From a checkpoint of a small multi-label image tagger.
Data: trained on aerial photos of the United States (SatlasPretrain), 203450 training examples.
Rows from block 7 of a small multi-label image tagger, named by matrix and row number. Rows with one number belong to one channel. Each number is 500 + 50 x the weight over its row's rms, rounded and kept within 0 to 999. All counts start at 0. Numbers have three digits each. After the name is the row's rms in percent of the matrix's.
After each channel's rows are labels from the 100 images, of 14976, where the channel reaches its highest value: "top examples" is what is common among them. Only what is clearly more common there than usual is listed. The data: aerial photos of the United States (SatlasPretrain). In brackets: how many of the 100.
# convs0: first 3x3 conv (model.blocks.7.convs.0.weight, 128x128x3x3, each kernel summed), inputs 0-127
# convs1: second 3x3 conv (model.blocks.7.convs.1.weight, 128x128x3x3, transposed, each kernel summed), outputs 0-127

convs0.85 093:467464583533534543475500433504502598517490606550544554465540534541472580507561587576557469570527540551535519496556455456457488519497531417624520495509492534580557504521493498512586521533509505461478597544530591512498541446460524633506568574494508484500488510466472480580459556494510521508486575516510539592426667490512542466448462566506545524557553530454529499580534523585479585442460
convs1.85 106:461421477442517532535451482482484459476483461540448465452452562501574494490450442407493480462403503511482467505436473408436427571449457449506554458438450469472461491488444550441500482494522515475508504492494435420422492417461421489473443449433400439468465447597453455406558448503421418452454459431499555493486441499472399500564435491462444534499500475414501453490590586547418421451457
top examples: building (95)

convs0.1 107:447440543513532488536493455458516572577470531495589525526592524517447534505527609541544454492529588586518501530555511451449558514549559487567507501524513492599501421481498453569578511517479493443467601475470581494495546536491533601496561643539424525559500563517435496546462538454487481469468508488486511581427669528558525477470494567484492495484590535476544453521549485548375499486539
convs1.1 074:487502431404467517566474434420482489534457493599484497468567513424508428544512437484586499493494548483553552521457563465552486576518475506428572499564539491475486473500505560506490680549502504492475507471544449488429499529426381492434460473520482411491558544481491455476538559578472496460460453354534565529490510455502454507598499490475414534495505531602548551528523485484542413401459
top examples: river (31)

convs0.56 114:513646521567618526566452558454468544436465481596461534404523492471460484472493532518483428457549492505580471507563443522439501480540612506580562465514448487507516533534486531521466474577532571463480526498472443516468456549556515548556512523586591530531549535585501493481531511559522495488515516483565456532591518482476508584489449502533563468484535442544509647536447578496414499523355
convs1.56 158:463528437508513450569508531524502467422512583475519476532482529538509513601444444473501509530487533516488446475528459487521427517544506480499535444473503499511473491528558488466512421461555462379538519474413543616466453444392517489482485472534575466515525406447414423456430429538580451416463463343512591462540469511505484555503588483404481571444471387454478571469532576528474450487462
top examples: building (84)

convs0.9 108:537529468467455489495510497493445481441493480479424473485475441415468515499431400480477439455497445436522463460511454473523545443509506591433462504489458505426435476436454530455451469449453528552519390401469408501499442470508495340476526353518509478492501423459552579477497521514484495450507425487503540458479372458500530459477479524417474463401561489487441495520488466382543373511501
convs1.9 093:492535443532460444469481476488520460519544576475533487522575544435508457582442489588536550602603512489503489582527507477521548442572555496482580519566516526463490481548522471521508534496414451553453429472457533527570537526504495477564527444480540497580585548420555558544424562468587530435471558499562562524508476496553506503486542530543486533512551605571502551654516489491611425509624
top examples: river (57)

convs0.70 083:482445531576491508468505511478437597497498565571540572462601568547490580425590583528564499510481540573540535496481462533502539541564540464559510500478485539610495437456492497568542587498553531456500546521489505511562506477485496597468517569449500506522494547518446442597464519475516568535493554608513595554503671504584522460469525599564566498575512526473582501534543469526484526464448
convs1.70 077:410493520466513498525513520515548452492432472501431526490486513442542477561463417438488504423388532500461413503422487458459363520541437461511478513425497453479465551476536496474560423493490475451380473480472444416441531511498414447438463498495459503402509464549506415477582480523498454442448511426553487502492451449430478525533551497401498507512447453402549408469582571551451444596435
top examples: building (70)

convs0.26 121:522536473480460472494510513485475446440469496426438480508467444430490467495416402445425478471498481431436429486516449480497517478518494542431491511467468523439443495449494546485439492429473477543526358454469430494455439510503505380470450338469506492501501448491516540466523463492510512497480423499527573410483338431492500454488482480438417433436460495518472507409543469385477368508488
convs1.26 091:535531479578470414482491443514490475545411539406480512541600506357473368451422504565526533529537470407493535562525490464487525411546533465524534510533508519453453531551511441513470462507376425531355432520424538477557483532561543510549490478476515497609514524439551524556418501524488490521536560532465571509545488541475519501472527480517490465497519525547437492477484450430631437505574
top examples: river (48)

convs0.75 129:485499479469451497507507524520465426434454474418459483529464473441480445478424402453400486495476500458436427510490455490500520493520495521408508500483492522438430484450513521482437473431493456514507351462459448487452437542526507373483436346483501494457502456517496518477536456481534504492472436498544575413503363463500486455479494460461385421436449489517467482413580489400474377504501
convs1.75 113:529510519594476444447488467493488489571288504429453525514562479336453367401429512533510509521495493408499555544502495486448487426497510459513481498490494499461439511539501423491479465512417447490327412530414536474525508508552554525489514494489513511553494474463503493516429485482484487527549512530466501499487499529417552521462541473512480465504506522544387460479470435399566466497510
top examples: river (25)

convs0.76 083:499454570504523533444506426458522617526511660542538543462519514529479588507538562575569490549507550536543515482573452465453498524503507401577503490490526555576548507535473502481597545496509516453466611544534580537474543415434520616512573573522508470479483480461485487580444550483535520513459607498518530584419616486500505482442465560506519516546570521442535523570520515569472561456449
convs1.76 098:452410433397519514532438470498476432493495463547467459453458561510579494508437421434512472456471484508491437497441483378462450568457474463517587420442456465433456491501483524466492474508527530479528507475475437424421486461427438473476446441429420427492456465594451440417537453520449453446448464414501551502489411479479397497573462494463435527490505451444500454489596559568455389479485
top examples: building (73)

convs0.35 090:492440574508553529439474451458513562437510484591577537455495510528413560511614580513449460498490595504535496550466458552479447530566533471519528480499492522549557448464569470532504513530537521447564587503479559531479540429514537597497549605510469502426428491464451473542495483528506532518477541420582487606444689492532515433514443491580488518573579568521435519533541505522466558497436
convs1.35 073:470527410508479442535502536470504500429506469459473496477501487418468483507466438476484447542497488567546362565493397495375414463467472466489526498531503451447475473496484583448531516484474501493570511484489544518479514517478425490445543444533454425558529471633470465425606524553425463597473557532448531543535483511436374482587546514555561550479552530525462478559603573500611499438520
top examples: building (97)

convs0.41 116:522541477487477472498503503481464468449461480434427483498492441419465467495424383443431439478506465428458425477515442463492516463512506539428474514466442529433436468456491555494432484442440489535519353419460435480471429510516493375482470327492515473504510432482518554473498460489498503473492437492526569419478354440483520454493473496433452425426487493504469515472541476381488395503489
convs1.41 087:531512469576473416514484449492497482539430546423494518535604536351517381473409494575527526581539476426492530561522509475481511414540538469479566512511503495467449508547484460510500476512365437510323418473436558504546522525560505498548493484467495509604553527437528521563421481482503510504515549541499589504521491534468511528463523508531460457519527555538449496529496481432633443502587
top examples: river (43)

convs0.60 089:528479553472527474445528439381523610532516658553537527445509500536440596532528568534557470492480568522545540439592516508464495557487520438549489509474538549538564460534442472452620552483495478483468639508519563562484544430466541588477576568557505487508493480432488514577447519475507514503476598520541529572506579500524497455479498550487500536512562509390561566497530515563442571479449
convs1.60 107:460444449420516496540432452501474431475481481546459450426440547510594517505431455446517434470483467517490446507454502395434458537452471445509569404434440411430473492497470511464485490512517531477522521480493451427424498383416444485458472467410465456466484469581418415428547454527434466424439445405498541505453415455474408528563473488428459527490516433469515479498566547561462422505443
top examples: building (91)

convs0.111 086:427441567525503525445510459497494594517483617546558588471536532568464583476563590554560490530526529531521542503576484462474479504434505383589541495494464575605558490527527484495577545524502494457451551551499591498512522479475520623464535556487508508459451530459456442594457529473535534499484556522502564522447641487520540433444453554521542521553533509455562489598550524584486576462452
convs1.111 084:464413495446506536522427484484485471435457453525446487456461550473582483448473445418494458474382499468499494480452492429437415563448441452515550432413482474500456506501439516444511460496520460448454513480497408393398515417470399470465452505451396461493449473563477454397537470477443451447462427450501522499441485488439435509575437503451453491508469471442503413493533553498402408462425
top examples: building (83)

convs0.38 088:447462589515529540475501445508505596517487607540556576470554547543462572502560568577557469560538533563538510507563450453456486499491514396604526489502480545589557496518509488522597522534502500447478571547516592499501542457475523623506568568487523477481496499472466464580448549482518512509472581523503545589427661499500536464446464561521540533566546524456524503580534534587485591445474
convs1.38 102:463414490444530522535447486470485455472479459534429477452454556496564490473450433422479475457387496499486473497436470407425423572454451445499549447430468475461469487486431545444496477498538508457498496488479424405416497420469413481474452457445404442476461432596467453409548440492442434457460443442502537498471455494463408516563431492454433521501494470415499424489557564530410423450447
top examples: building (86)

convs0.91 101:544540485490496484498494506490453512468458475471404480487516449408448480503455379450445404482512442425481423454524454456486527440498511549447459513463409521426445456468455557497425482462407502534517385384459431490489423511540485386489499356514514472528521433484534570463483477488482499440505452482521560442477393442488542462495471526415502424418527483486451522536533462374524431529492
convs1.91 080:537524461577475458506477460490475485492492569463536501520586567419563409522418508578536498637551511477482514548521536480505507438540522482427588508489498470480467482545480473501511498494372447546355422449480571538527537518556479478540504477460511510568587541430497546555421487439526539457486582537557604492500494520496494556481507515537461504511540591524488516627563509463624456488611
top examples: river (43)

convs0.50 098:643470549525542411448561489479433575522493551575526540501537570519557556507552551481545570540550560615562501474526466541470468569503506543519482514473486508588502543514477464573549564537440514504568612527485500532490470529575516562494566565443498507525518555453454411513598441506534537539561555569510516607478589491589504521482464597522488462523547534461599539549568500588478497471463
convs1.50 060:457469503508493467494447575559461487426495497496447524566425498443520495451512499452477519521433555499501502505448404579491447451561473496522428488465474430416513519476531527402553495483483511538493497537535504523463606510510442556368510450413502542488516542568477409513496608602587483390497616543539465467508457515498533533613537491473637477475534456459435468557598576440485485519483
top examples: building (78)

convs0.10 128:488506477469457491504509518512468432431452474418453485522468469436479447480419402455402480490480495453436427509493453484500522487525495527413501500479487522436431483444513527487437475433485462524508352457458446484451437535522507377481439342483501492461504450509500528475529459485528504495474432498540576415499361457497491451479488463459392422437450488520466485416575490397472375500498
convs1.10 111:520505516591477443457487459494493491569295508426456524517574489330457366406424507536512515523495488412501552548506493483450493426505517455515493500495497503462438513541496429493482466512408447496318414525415535467527504509555554522501508492488506509564497482460512501523424482491483487528547515530469512503495499533421548519462541476514480461504506523536397464479472441403574461496517
top examples: river (35)

convs0.121 108:501452575522573507492586398456454533497500542553469585482527512502566595505535591556479491530465604552523520499474485544512533595498480452509538486518565501536556546508508482542514549506529488496516577510506492484559431425463527581513527561595436523518443515511527522557487500490521580543519580570569586553467629429510574478424495517493509457567612505549520596526537571611514559402459
convs1.121 066:453502405527445497484553481510534538510611512507563451521400434538451496492529430534464373496456411429495467462451520513477493481551457427579420510444462517430438474480621513459526470496548505553554462424488463437441570581529517405443449509465476504483501459515493474522545559666534586500468480504438530553505450509429506494480575549476521507489434497415462405487472472567466464562526
top examples: building (97)

convs0.31 106:569541468482461460505507529476486446448519508430438467501436435447531498499432428441428495440484491424419459479516459499516525478508492558416498532460497503444451522455461542463432511419493483559530381456496420523471457497495502382466436354472485500516499472487537531476531448514503515513483439497522545405488334440506489480505497481429408456438459507508501516373508439383485371536476
convs1.31 080:562555468569477398465486468525476497512537547427524521556568492454445442523480524563528564507590485402492520569529489466554565395590541497538518513581546526469521533539572450551448474502396419571465480520447548526586469507534571517566498497503556489585518546410577538574409548545517484521532596522450584514565487527560531467489515472512541489471526527553500543486467426487635457534587
top examples: river (35)

convs0.8 104:577544465484463458505500525472488452457525506438432457492446427443524493502428425436428490443493481417414457476519459492506528477508494554428497532456481506446447523459465548471427509413484484559536386458496421518474460491490499391461443361454487498530501476488533531469525451510507515508488433496507549405478333434508489478513495490419425456436464505512506517380496428384478372536473
convs1.8 079:575561459567476406474493470523473492513553548430539508561565502464458434530481524564540566521587488402482512564531497457565566399590539504522527519574544527467515534541562452545450474495405420575477486512455547532586468514537561517571489497490551493586526561422564536565413551552510494518528606517454604505586481537562512469500510473519542497470523526548500550487494444492637449536593
top examples: river (32)

convs0.109 098:482459589537542541490510438507497604502491605552551557471538544542483586511564586573535459574517548557524527493575460460458485535485537421615535509502490527578558496530481494507588521531495503468463591548531595526500547451473518636507557566498503496511492521465473472582457529490524524501493580527521544565430669496511550473458470562502557531547545522439538511576546521579482597446462
convs1.109 110:478415490460513521537450477470482466459476462529440471443449559491557495481449459421485477464385506506481485500417477406433419549438446442500526441431453460471454490487432539440491480491519498474488512497499442419412498397463417496468449481429407458462472446585447464403555451497427411446461446428495556490476451493469415507556426480454461531499496471422508441491589580531406429454435
top examples: building (95)

convs0.20 087:434457555532535522446509423540508579532493585576552610485557560538464599497566552614534504537520494549543556482573505455439468493458473375595518466461481557592573497525481497536564508534456519460456564552474571517515561441486521623489506562486505510486454506459478458549415518514530535497473562518477581554440631516536557484466495545510568541552511472447544484590540503542529583472466
convs1.20 080:481437474454518597509464480474495494484429438512486489460503569448555471446474431434499512533354492476462488469469435392462399552484440441485581477405449471484471482541431563438527455498534474486477509479515449426424484419481384462462444490464403467545473479588442490421527505414440442447448455468512504479457467514425447505573454487471471471480450447461518389536549537479395454463469
top examples: building (79)

convs0.93 099:480455576540539541468506433511509612517495612556540553475527528535483584517556584570553460580507553549544527486547459464464485539492520427619508499507505526572563501525466498496585532532504509470478621543533584537496544446456523637513571578512496498499487502463481492582472554490513512513486582517525537591428649495508545484458463559501549527558556527433534506579543516575488588452456
convs1.93 113:456420467436514521535448475495483463477480464543453459444443560501584503497448440407499468452427497523480464504439486393446431560450456450504554451437436459463459493492457544448499480494521518478508505488497447417427483405456443488464438447435414435468461451580436452409554444513416409450452458421498558489473426488476404494563445487457452537493495465418501460490599580551427430460461
top examples: building (94)

convs0.58 120:507525478482472477506505511495463454446458471430440486507487457424470459490421387443412453481496481440444422493509441468491516473520500529415484514467454531434430469455498545500431484435454478526515349435458443480459430522522501378485452332490506484490510442496510540475512449485509502485483435497533575417484354449492512454488480480445430417423468495510475504447557476384483387506488
convs1.58 091:537512498597481413484481450487495487548378531425479530532594519336482372433413503554512524561512485408494545557515502477463497406523530459486525505494495488466448510546479452504490468512374437497310414490424557491539518504562529511526497498473500515588535502448520503549419471479483503522534528552484559498511497542445522524458526498520465458513512550533434484503476464413612455495552
top examples: river (42)

convs0.54 086:445474590508525534483501444500499588509486603533557573465555545548456572494560571580561471556548522560530510507574451447458486488486525396603533492504469544593555501517523488524599517532505497447477556547517597488503539463482519617497564559481532470482494504468462461584437545485518515501477575524493548580421663493499534448442461568512538532560547523464524501581532538588480589439478
convs1.54 097:470414501453524525534447483460485456464479462530427479456453556491558485466453440424476482466377503487487477498433466412419421573451453442502547448432477478472470483484430545438494480497535500458492497489479421410411506420467396481482456464439401450470464435597471454405550448484447438458459441447501535500476466493460414521570429493454432516505496476418504425489549566525404419450442
top examples: building (88)

convs0.49 113:559557461484482456490509509463478469461521500438425474484476412433490495506424400441450468450507455415446451475514448473506522451511495559425477531454463507453436499451471549480438509434448502548527368439480423505474444475484491378469459337476513475521503436476540553474497463511498510493492440498497552414473334435497508476502480500417445449429486504507493519435486452383502369509480
convs1.49 089:544537431533487402507501467526497478510570558434531520559588547450489438545459483591523572557593472440497497560536497459551553416599560501497583523565542531462520517547538488547477484506399439540472465488454555521564496504512517493596496477485533499611561565434571546571414523533564534504512575515506623516577478524554509476498531499536503503500524531541510536520492479484651432537623
top examples: river (52)

convs0.6 102:557544469470458483494502482460451459445526497461423457473460412438469507493420412471497451440503460439515461458506459471532540444492521569447468503490449502441451497432459531454450464438477517552530399419463401495517441467504489354456525348492510474520486429444551574464487518520486503450504435499490541443473351423499523437491471535413466482420568499488468507506474455392514372491494
convs1.6 091:512544451513455435498502492482517450526573564432534488527575545442524463587462501586533574597594504475501478575534493466542566440580570508518570548590528529478508489539517478532499519490444440550468443479477519530547515529496482479588522445466524481601576568422566551536440572485577515443468535500524584538527491518591495496505514520536462520529576596597504567592501485492599415518626
top examples: river (58)

convs0.68 089:458468587525529543477497433501504595516489607546548556460548536542463576501557583579560473566537533549530515499566455450453486508497530405619523492504482542582552504521504496518590517530506501455473583548527594499498542449465523629504564568485518476497491509465467474580449556491511521504482574515501541587423662490513536458443461570508547526555550531461528496583530528585477581439462
convs1.68 102:465419483443519535538451482473484455473485461538441468456454562499571489483450442413489485467393502502483465501436470410432427572446458447504555454435458475470463489486435549440498482497526512470508503488490430420418497421463409488475446454433395443470463443603461456405557449498431431454456456440501549494488447501467401508564432494462438529501500476415502444490579581541415417450453
top examples: building (91)

convs0.90 090:461466568597493506537469488482445544534493547516492511442631560521526555422564569558573527507451492578610574515530512514504553514532543458592546469503487537595465436481465495568528526558524532446504567504507509513606511460469496570473586560445504486513482582537435451578477567448493489503531543574534521596509662501555505537475518583557535506548575525425569497494541524574478485446482
convs1.90 083:422490488448512525500496494455530450482396473500442548461501498405517471562447425422483509468389545486437408499461484454409335544481463452503504533440444439485499524511520513441542434489493489480411485480506461403446495485544404437457435477489450506398539469565480423466546463507464412471462494479563496477487467455443443502562533501428509441494438476420533381490568581506452437528471
top examples: building (74)

convs0.15 088:481458576524523538463508423490509609521500636546534548466525516540477590509554578579574477572516549540541526488555458456458493525500517423606506494504515538572560506527480500492591533516514514461475610544539583528490540438447523622510573573520505475489484489464481491585454559491512512512478597504521539595427639486510529476445460565499526523553565529443532507578535518581477578445454
convs1.15 102:454420456428511524530441476497478450487488463546461459453446555503584497502442427410506475464435494514486451505442482394445435566462470455513571454443442455458462490491473540452498483500518528482523501484486439418424489417441434484473442431426412426469460461598443441403549449510430430449446462419503555497481419487474404493572456494468439536495505463430499462491590576556440404463474
top examples: building (90)

convs0.2 106:528547458479499471463509485454465509446456510458429520473512432396469499517427430455448468471511449443471433474532431433524541440522490574462458503489454532463440479431475573515433502449420541579524386418464425477453412466493490394493481363504510474508506421454561602496501491514472525498500450490513566431482387431490535436483462501415461433430499492534468521470532492377531383481506
convs1.2 102:485469462523498458545469437533546496499461577472523500517604568370516407523414464580520521547552456484520482574545514454506556456558558483514602505544529526486459534557514498541516503505368463560392445476453507487563490472540531460582485462474476477608543542426604579539422500523533527539502537512540597535564488516495525492459529526537466505515524553513489527570511504504672421502585
top examples: river (58)