config.toml
arch = "resnet"
model = "multi-label image tagger"
dataset = "aerial photos of the United States (SatlasPretrain)"
train_examples = 203450
image_size = 24
crop_scale_min = 1
horizontal_flip = false
translate = 0.06
cutout = 0.4
norm = "batchnorm"
hidden_act = "mish"
depths = [3, 6, 3]
kernel_size = 3
stem = "single"
avg_pool_shortcut = false
widths = [80, 128, 240]
num_labels = 7
init = "torch_default"
residual_init = "none"
optimizer = "adam_atan2"
learning_rate = 0.0044
beta1 = 0.9
beta2 = 0.95
max_grad_norm = 5.0
max_steps = 22000
batch_size = 128
epochs = 13.8
lr_schedule = "step"
warmup_steps = 2200
weight_decay = 0.1
Rows from block 9 of a small multi-label image tagger, named by matrix and row number. Rows with one number belong to one channel. Each number is 128 + 24 x the weight over its row's rms, rounded and kept within 0 to 255. All counts start at 0. Numbers have three digits each.
After each channel's rows are labels from the 100 images, of 14976, where the channel reaches its highest value: "top examples" is what is common among them. Only what is clearly more common there than usual is listed. The data: aerial photos of the United States (SatlasPretrain). In brackets: how many of the 100.
# convs0: first 3x3 conv, stride 2 (model.blocks.9.convs.0.weight, 240x128x3x3, each kernel summed), inputs 0-127
# convs1: second 3x3 conv (model.blocks.9.convs.1.weight, 240x240x3x3, transposed, each kernel summed), outputs 0-239

convs0.219:127118149088143120107144153094078097113149121118148117099120090115117141116135129080096171119112080112120071097155132130124118079110139171131128157133151112099126100109138117145130120115158119096170137105096091144089063136080141107102140127141109126150110147148149096136135088119116137155117114129095159132133122106167134106113125124116105100092133135138132148107068102167145107142131
convs1.219:159144153094121129129126136126100139130096099123097143110116135130102141136144142128145127153129110122127121141135124133109121108122123116126182131129062069137130123128145134126124137108126140134082117119149090130140166129138163141108137127133132139068146139134077150076150151065150066072123014133121131132148107132123112176163143120070110100133132146126127095115120140134121128144126128127149131126148137154110142137177156137119146090070138124112136113113093147125128143137156141102111135138130104081135148124107142094122141140162126147131116115150157103159136115037115156160119099076122118135132151148133139158126119102155150118136161143109142128139051119099114104124164103130140121111160136156134163144126131117146139
top examples: building (96)

convs0.181:118135125129092135120114143143095097138145110132130118156150120091114069092116113095110153111128086092097094117155121129144133109122123117083113125131102109118120092086148150159104086081116119131146090087121141150112076141169145081127105098163144109146121152136137142095140120144141121113088145117093113086148102103115158117129136104099113115107083113153084123131139096080118131135161
convs1.181:166135134141103122132169115154107124169147128107111114155146152124112161122140147104120145137115144095052132138109138137132116114072144110123127073121113180131104135184153138128125122115078125109111084128146127109128161161117095143140126113137164123111121171069155151123101116110123171115142096105138117139099146156140080118112134134153158152081116121113121136125112118125155148156086121096103162130118131128148114134099111105155112115094131120118102153107082134127159125110083093112135113107113124085148177132129106155128113123120162114107119151172120155090120109072106070154131141136104083128124115115105094122137156136158112215131127120120084142122131122127130084120178154121122117121165120105119154160149128141109138
top examples: river (38)

convs0.175:104143088156153130129092139181117139143143119173177147063127119190133102113169169125122113145152174185155108127114110135165134175134136141135131083154145093191148128143128139143130131150137152116139137122159112099134123124098108163122139161106163148133127133114143123116100134129131122126115130100159141144127162129097068141131100074130134120138140114128113118127126161121165128129117
convs1.175:115125127111133124133135148130120166097126155158172178115138132156133132150127108141184138129127134158143138197148140139158089185098107149136107154147130127151153111101133164108127130132125095135136110133104150124141125111159160079126124116120133138133135094158118107161159158132086088106123133153119146127191122087068123122160132134134149101099140082141135138146191159133128137134090134138159098116125136102103118145112161127125163148187136141113178101120156150140167141137151122130133103121146126140117118119144113123090115152125119149164135131114148141151129186172124144130124112154153123131159146152154149194125105077089132130129194136077116103127149136122135139142153138157169138152116147175135113094101147122094124
top examples: building (97)

convs0.48:146118117110099121136160129122146122133152135123119128139129108112140152142079103128136137118135063064111119114138126124133136093117115122098086149107099163108106135137153131130144130119119098111127079131102135129126152130123117092129081037136127064143128110109115104135108145095140114119149127152085133116103056161139138118137099158111097092140084130116145116139131139084101123098155
convs1.48:123121099149115143137137113142071131144103148127152111151140121120107135122104140084121142153117093122136119171089132097173109144128124125132159131132048131105101115102146151139121126101149097074137115120141113129126105144120088119163143157124156091151122156154111147138098133184094118076115135097097098120144117124124167092120104116126101144141099120136099105125115100126147128119120096101119128108148093117136117113099112124143088115114111127114086103118067150109160128118094134078103119151171136083127145116125126100102125111091136090103104151137113122074111106108105084144161111225112197120124110128089095130133141164133127099128109141104105113080122123102134145118108141101163111119126102109108137144137111113125145
top examples: railway (42)

convs0.42:136108120106105106141178128120148131136165130131137126147136097124141154147096122122143132111134071072113124120136140132141136098119128113121083163111104164117111136141164130132147132125106108104129089125107143136117152147127119103135086041142121062150134121106107092141101145086142100117151128152088132117094063169143129127138099157114102100140099127102146110142126141092094123103162
convs1.42:130108106148121145157142111129090116127095145119146094161130115116107130112114133081124136152125081114134117151094134105161101130131116113125150130132049126095103107106127145132126132100128102069135105126128105128114087156111099097156124160119156106149125144142113141137103130180091110061112135096088108112137105137119185081112110096121083137148096116133086104119128099121159129113130090109119124099140094102140132107089110122131089120120104132109093114119053135107154113123109123094106119156157119084116141120114141104106129113104142085095114152128122096084115096120111103137145123234104179127108112134095091124125149159126117124130115131100122104092122102107129139120116119114148103109127105108111126148125115112126151
top examples: railway (39)

convs0.131:118138124070140144134124117115109114095190109102165126129114149161088154135145132090123117124146093108133110127132089077146132103121109139122072125128087114102144127103096174156132087129133134125166133113149100089112099105120084121143109116087156101128124137138139157137135135152117056149118121149090112133111120092153108100095071152113105126117116141108141101133136102149143118110151
convs1.131:123099123102112129121117128093111101158174085095062141152138095119107133094142109098131103157115160122161104132113100118146144104101105127097152155118093115115131120144112106124128119123121143091090083108108080113112095116129124126113131116103121123148121110087135108086144117148101152098090096116113115099106133101100090128159129113064123090113108155116104040121157120118108126126135123112148072102111117130078135126149128134100122149137128124120154080134103109117087124121123157094178136117072094112115106118103128140121120120128108117097120093124032137165126145115144124113124147148122111128100128137114119137082117133148118123142129114129087111134081114063116127130125108124128139113127126143115143151085112094168121
top examples: railway (35)

convs0.157:103129096111117129114137156096108081100172138106154152130095078153103118126150140101117131117100148132117099111125109121186189151155116162100111141143161111145122086113132119145134149103147126144147090083110101129125102134102145099091141111119112153124138121137144171145131138120124174152103128159128152108137089112154123084128137133095088108101128163164161118125085095160137096145155
convs1.157:176136126118103115127156117129207146126106113136123136106144123150126163126143141154137141157104093172147137153140121142060120118122149148138187122125164125129126120140166110138145160118135089125108147115139122112140119136163157141092168127104127122063171148126141134093161133095100091113137088131142109147180131088114084147146133097066160114089155150139126135144158166114130157190073140145137124143151123116115109127135156169122118147114133111121139140127148144123142126127136127137198095125130135110165167135108110127128100139121154162122148137158178138138130142102158146120107133067144091137139145161145144160150130125153108110145139114126129142141093113120100133169131127161147115121179139149112190152122126137116098
top examples: railway (35)

convs0.103:137140161074121152127117139115112141136139143128159120130152171102119107096135161117121089146134152113109123102141056072117141117128164136128120120127073150113111141139116131131114110111137114135105141129153051140131090145164125142109096158090143167149123156125119154083117121125134115103113098135106081109133161061109167084135129137081142126118103089132137123136136126129120130150146
convs1.103:112123120103107113042133123103155121220184116127143146096131113110121124117125132135106140118125169113127109112120126154157141099127107131124167112112159112107149123177111137138144171109120115132124127094135101107112152112108103150161131117165150158152112129100146125150092125111131129200126138108125109124089146110093112183135148143136106101157130141107137122122132118108051074103152109120108104107138114135061108110181091137105107152092122120114145142111127122108090125136104088173161110164091107142124135106110117100110109145132083145098134094141121113153109155109146155106134112121096139134116165144110112086124119121138097166124122098147134128150156110106120119123110094116102098103114151148103093125094141123128110
top examples: building (83)

convs0.145:101149120085125126111134100108124111092175116106133126118117134149085163148129138099128108133156080095135121130128085110131127089126121116115078129124069122090133118103106171141135093127128125126158148114146113086107116093136073110137115108087157098127132127123140136145147136161119068149116119144079088141118120080165088099108061161128128126122120155117143125141134105140133120105125
convs1.145:125098122118100132116114133107110085146177081106053140166129101108099133092147108101114102140131165117157098107111115122142155097108119112100139150130104146108120116130125107132124128122133161093101099116112090117105077120117116125121133109101119130157126114069152109098136106162121143111098124117126105109080130108125098129149136115084130103124099158120085058105130120119104126125159142113142088109102114130103140122149125127113118158139122129126154087145114109124084115124124152093152137110079108124112119131110126141127130107127128110083126108135000116155120139127139112120131154150116135128096105114105121127088122136147115109146115109135072120126112107074113138116116094111115137108134114133124146143108106107171128
top examples: railway (49)

convs0.82:119131096107085131120113163149088103139107113127113109140137130094118077076093090124087145124137095112089084117140121130129131116132119138073134129122119117120087096093148132141099097074144107115146074119121117140104093125137126080125107084144137114125120128145113113126141111137148143127107132128122152086141092131140138116121129113119102066095080117161112116127159112064108099143141
convs1.82:152144121140132143115163137156092108131127141114153123167153155127109164109134156091134151104119143062070117135093152135125113139056145139135127109137105122118110148137140156109141119119095116111133082120159128128139162153132088154139105087122157118144116175117141152145107127154122165111146084099153106150108147145139080091111114143135172142077103094105103153122093109141136151155069142090110147137122125133136099123081098113156113100126120132118104145095100127120128118124075130087111126091130131123154172138129104118133125113116161115122122142171117169094124108098100063129135107096113107129111107122093104115150152142172123199122141119096086143112146131139132094125147161121130136112161112102122172154146126140098133
top examples: crop field (57)

convs0.91:182162140134089104135107086106138115134130133124114119122145145116163126112137135119128174141158125123139126119164154106163140114123135117124126111160147162136162144106140132146111120114147112173165145125136118134145110115111138109104162142143141136155136142106094071080163131145127084075141146073119081134146160100123143100154131138122143125148142075127118219113123152111086136141117
convs1.91:113147104123139122131139128140155112110147139109132137101111129129150133099118140139105148158128133130145109106134129123150025127149127027135129142126136119099097130114153132149120118026132128128145150113158136138126181138138129096119135155116160110127115143079115134119126172119168099148129127104132107143093111121128115092112125110175150120159116092153141178115145114111097104122118126098173111127107116121112138096086110121148069133124084124085119153112143117130155127142146101129090113153095134175138147086109108082149159117117121117110104117146126107127119136127099114123103100108135094120110105041131143109130124131129107158106146130062156128123122088151132124107167124124138130106127125127144123139145122124083124
top examples: building (90)

convs0.13:126133081142127138146145162109101127078174118129125117101114118210108151134142157103123107127135125131144093140114115131163160144146141140117113124133136093134121112118070140144107099143166155111157087121131104121097123079092062125145134101079141128122133111156097119145148143142101069155126124145132122130114122112148063145107093138147130110101134148096157117117149111153118113142116
convs1.13:147124134135064136154150133122124135118126099113099115165125123105085156121119108102152118138119119140119099167107121127104148107083115146121109108137081126134157111126111130129132116129099129084081062131116102105110121139122175128077136126072118112133114129110178112113181117154106127060110111128142108130121123112133097101136114129049162114080089123129083102086151125113131150152091137110124080122109125115101137140119141135127145147180148123129168102149120130115133111122159169090134131107100099106123135127105129161138103119131165126102113140135057140148118136156127103110101185126128141114120113123113111174093143118139107118125158115115042119123112103070121117126143103110140138131150120133115154153113124125150128
top examples: railway (50)

convs0.87:121124089097083141123123146135097095130106102124137119156125128092101069091087104108096120121144105119088100140139110114142166121138119158091134141139113107129092095093160134138090099085135125145131083133136133112088094102132123086126099100120137112114134132150115142117124136138149145139113139126096143081127083128140113101104141127121087085111079139153107103103147113063102109135163
convs1.87:119129128132146137114131148137123117132123132123139139186141137124123136124114137096126135122124151064110119130107134118111124155042134158117120125148120136118104137152131145082131109122082092087129083113140160117135177107120058160147083078131163112143148143132137139130089121181082126107132086110139105132155172126103071128144097151109157114091081116059096148142116117129118134155080135106125154127113118102124096127101101121133115123105124136113135139108120134128120128114059102073144135107125120146151130145124107120108139118109134092098126133130154165113126129081107058150141080125112094125114107155097109106135117132132114168111118113146054132121142140132102109135095153114105098120126117121126154122132119136098133
top examples: river (53)

convs0.135:146117109124080129126133146130106107138118138113112126138135134077126121091067084137108146126128083084090100093139111117104138103131108131066106135105111139114082118126144122139124124095135092104125081132096122125126116104114122086124094066121128099136112117124111109119115113114139138126134133152100140098124079143133143104120106133103091060112072121148127113130150127070100101110136
convs1.135:122165103125126137099138146173062149163119129115148150140161151112125151134091157114119161140103156130098125178097124103157133163081150170140177115135096130131134148124158155133137097138167103118147117111164123108142146129147094165151155125122146088143130183147110169126110139158109136117146125104137085142153141131125119105149102163138142128112121116145129134145105111128132137160104126096113127152141113149132096127102115118168098113114126123145104109124112162118158170123065143087109119132169163111170162120159116103114110126101126109122104156163121161097115142089091073142170092152125169112136121121099112146168132164166102116109124135101088146100111171132134123130109195081153106118136121109105161138164123131129123
top examples: crop field (42)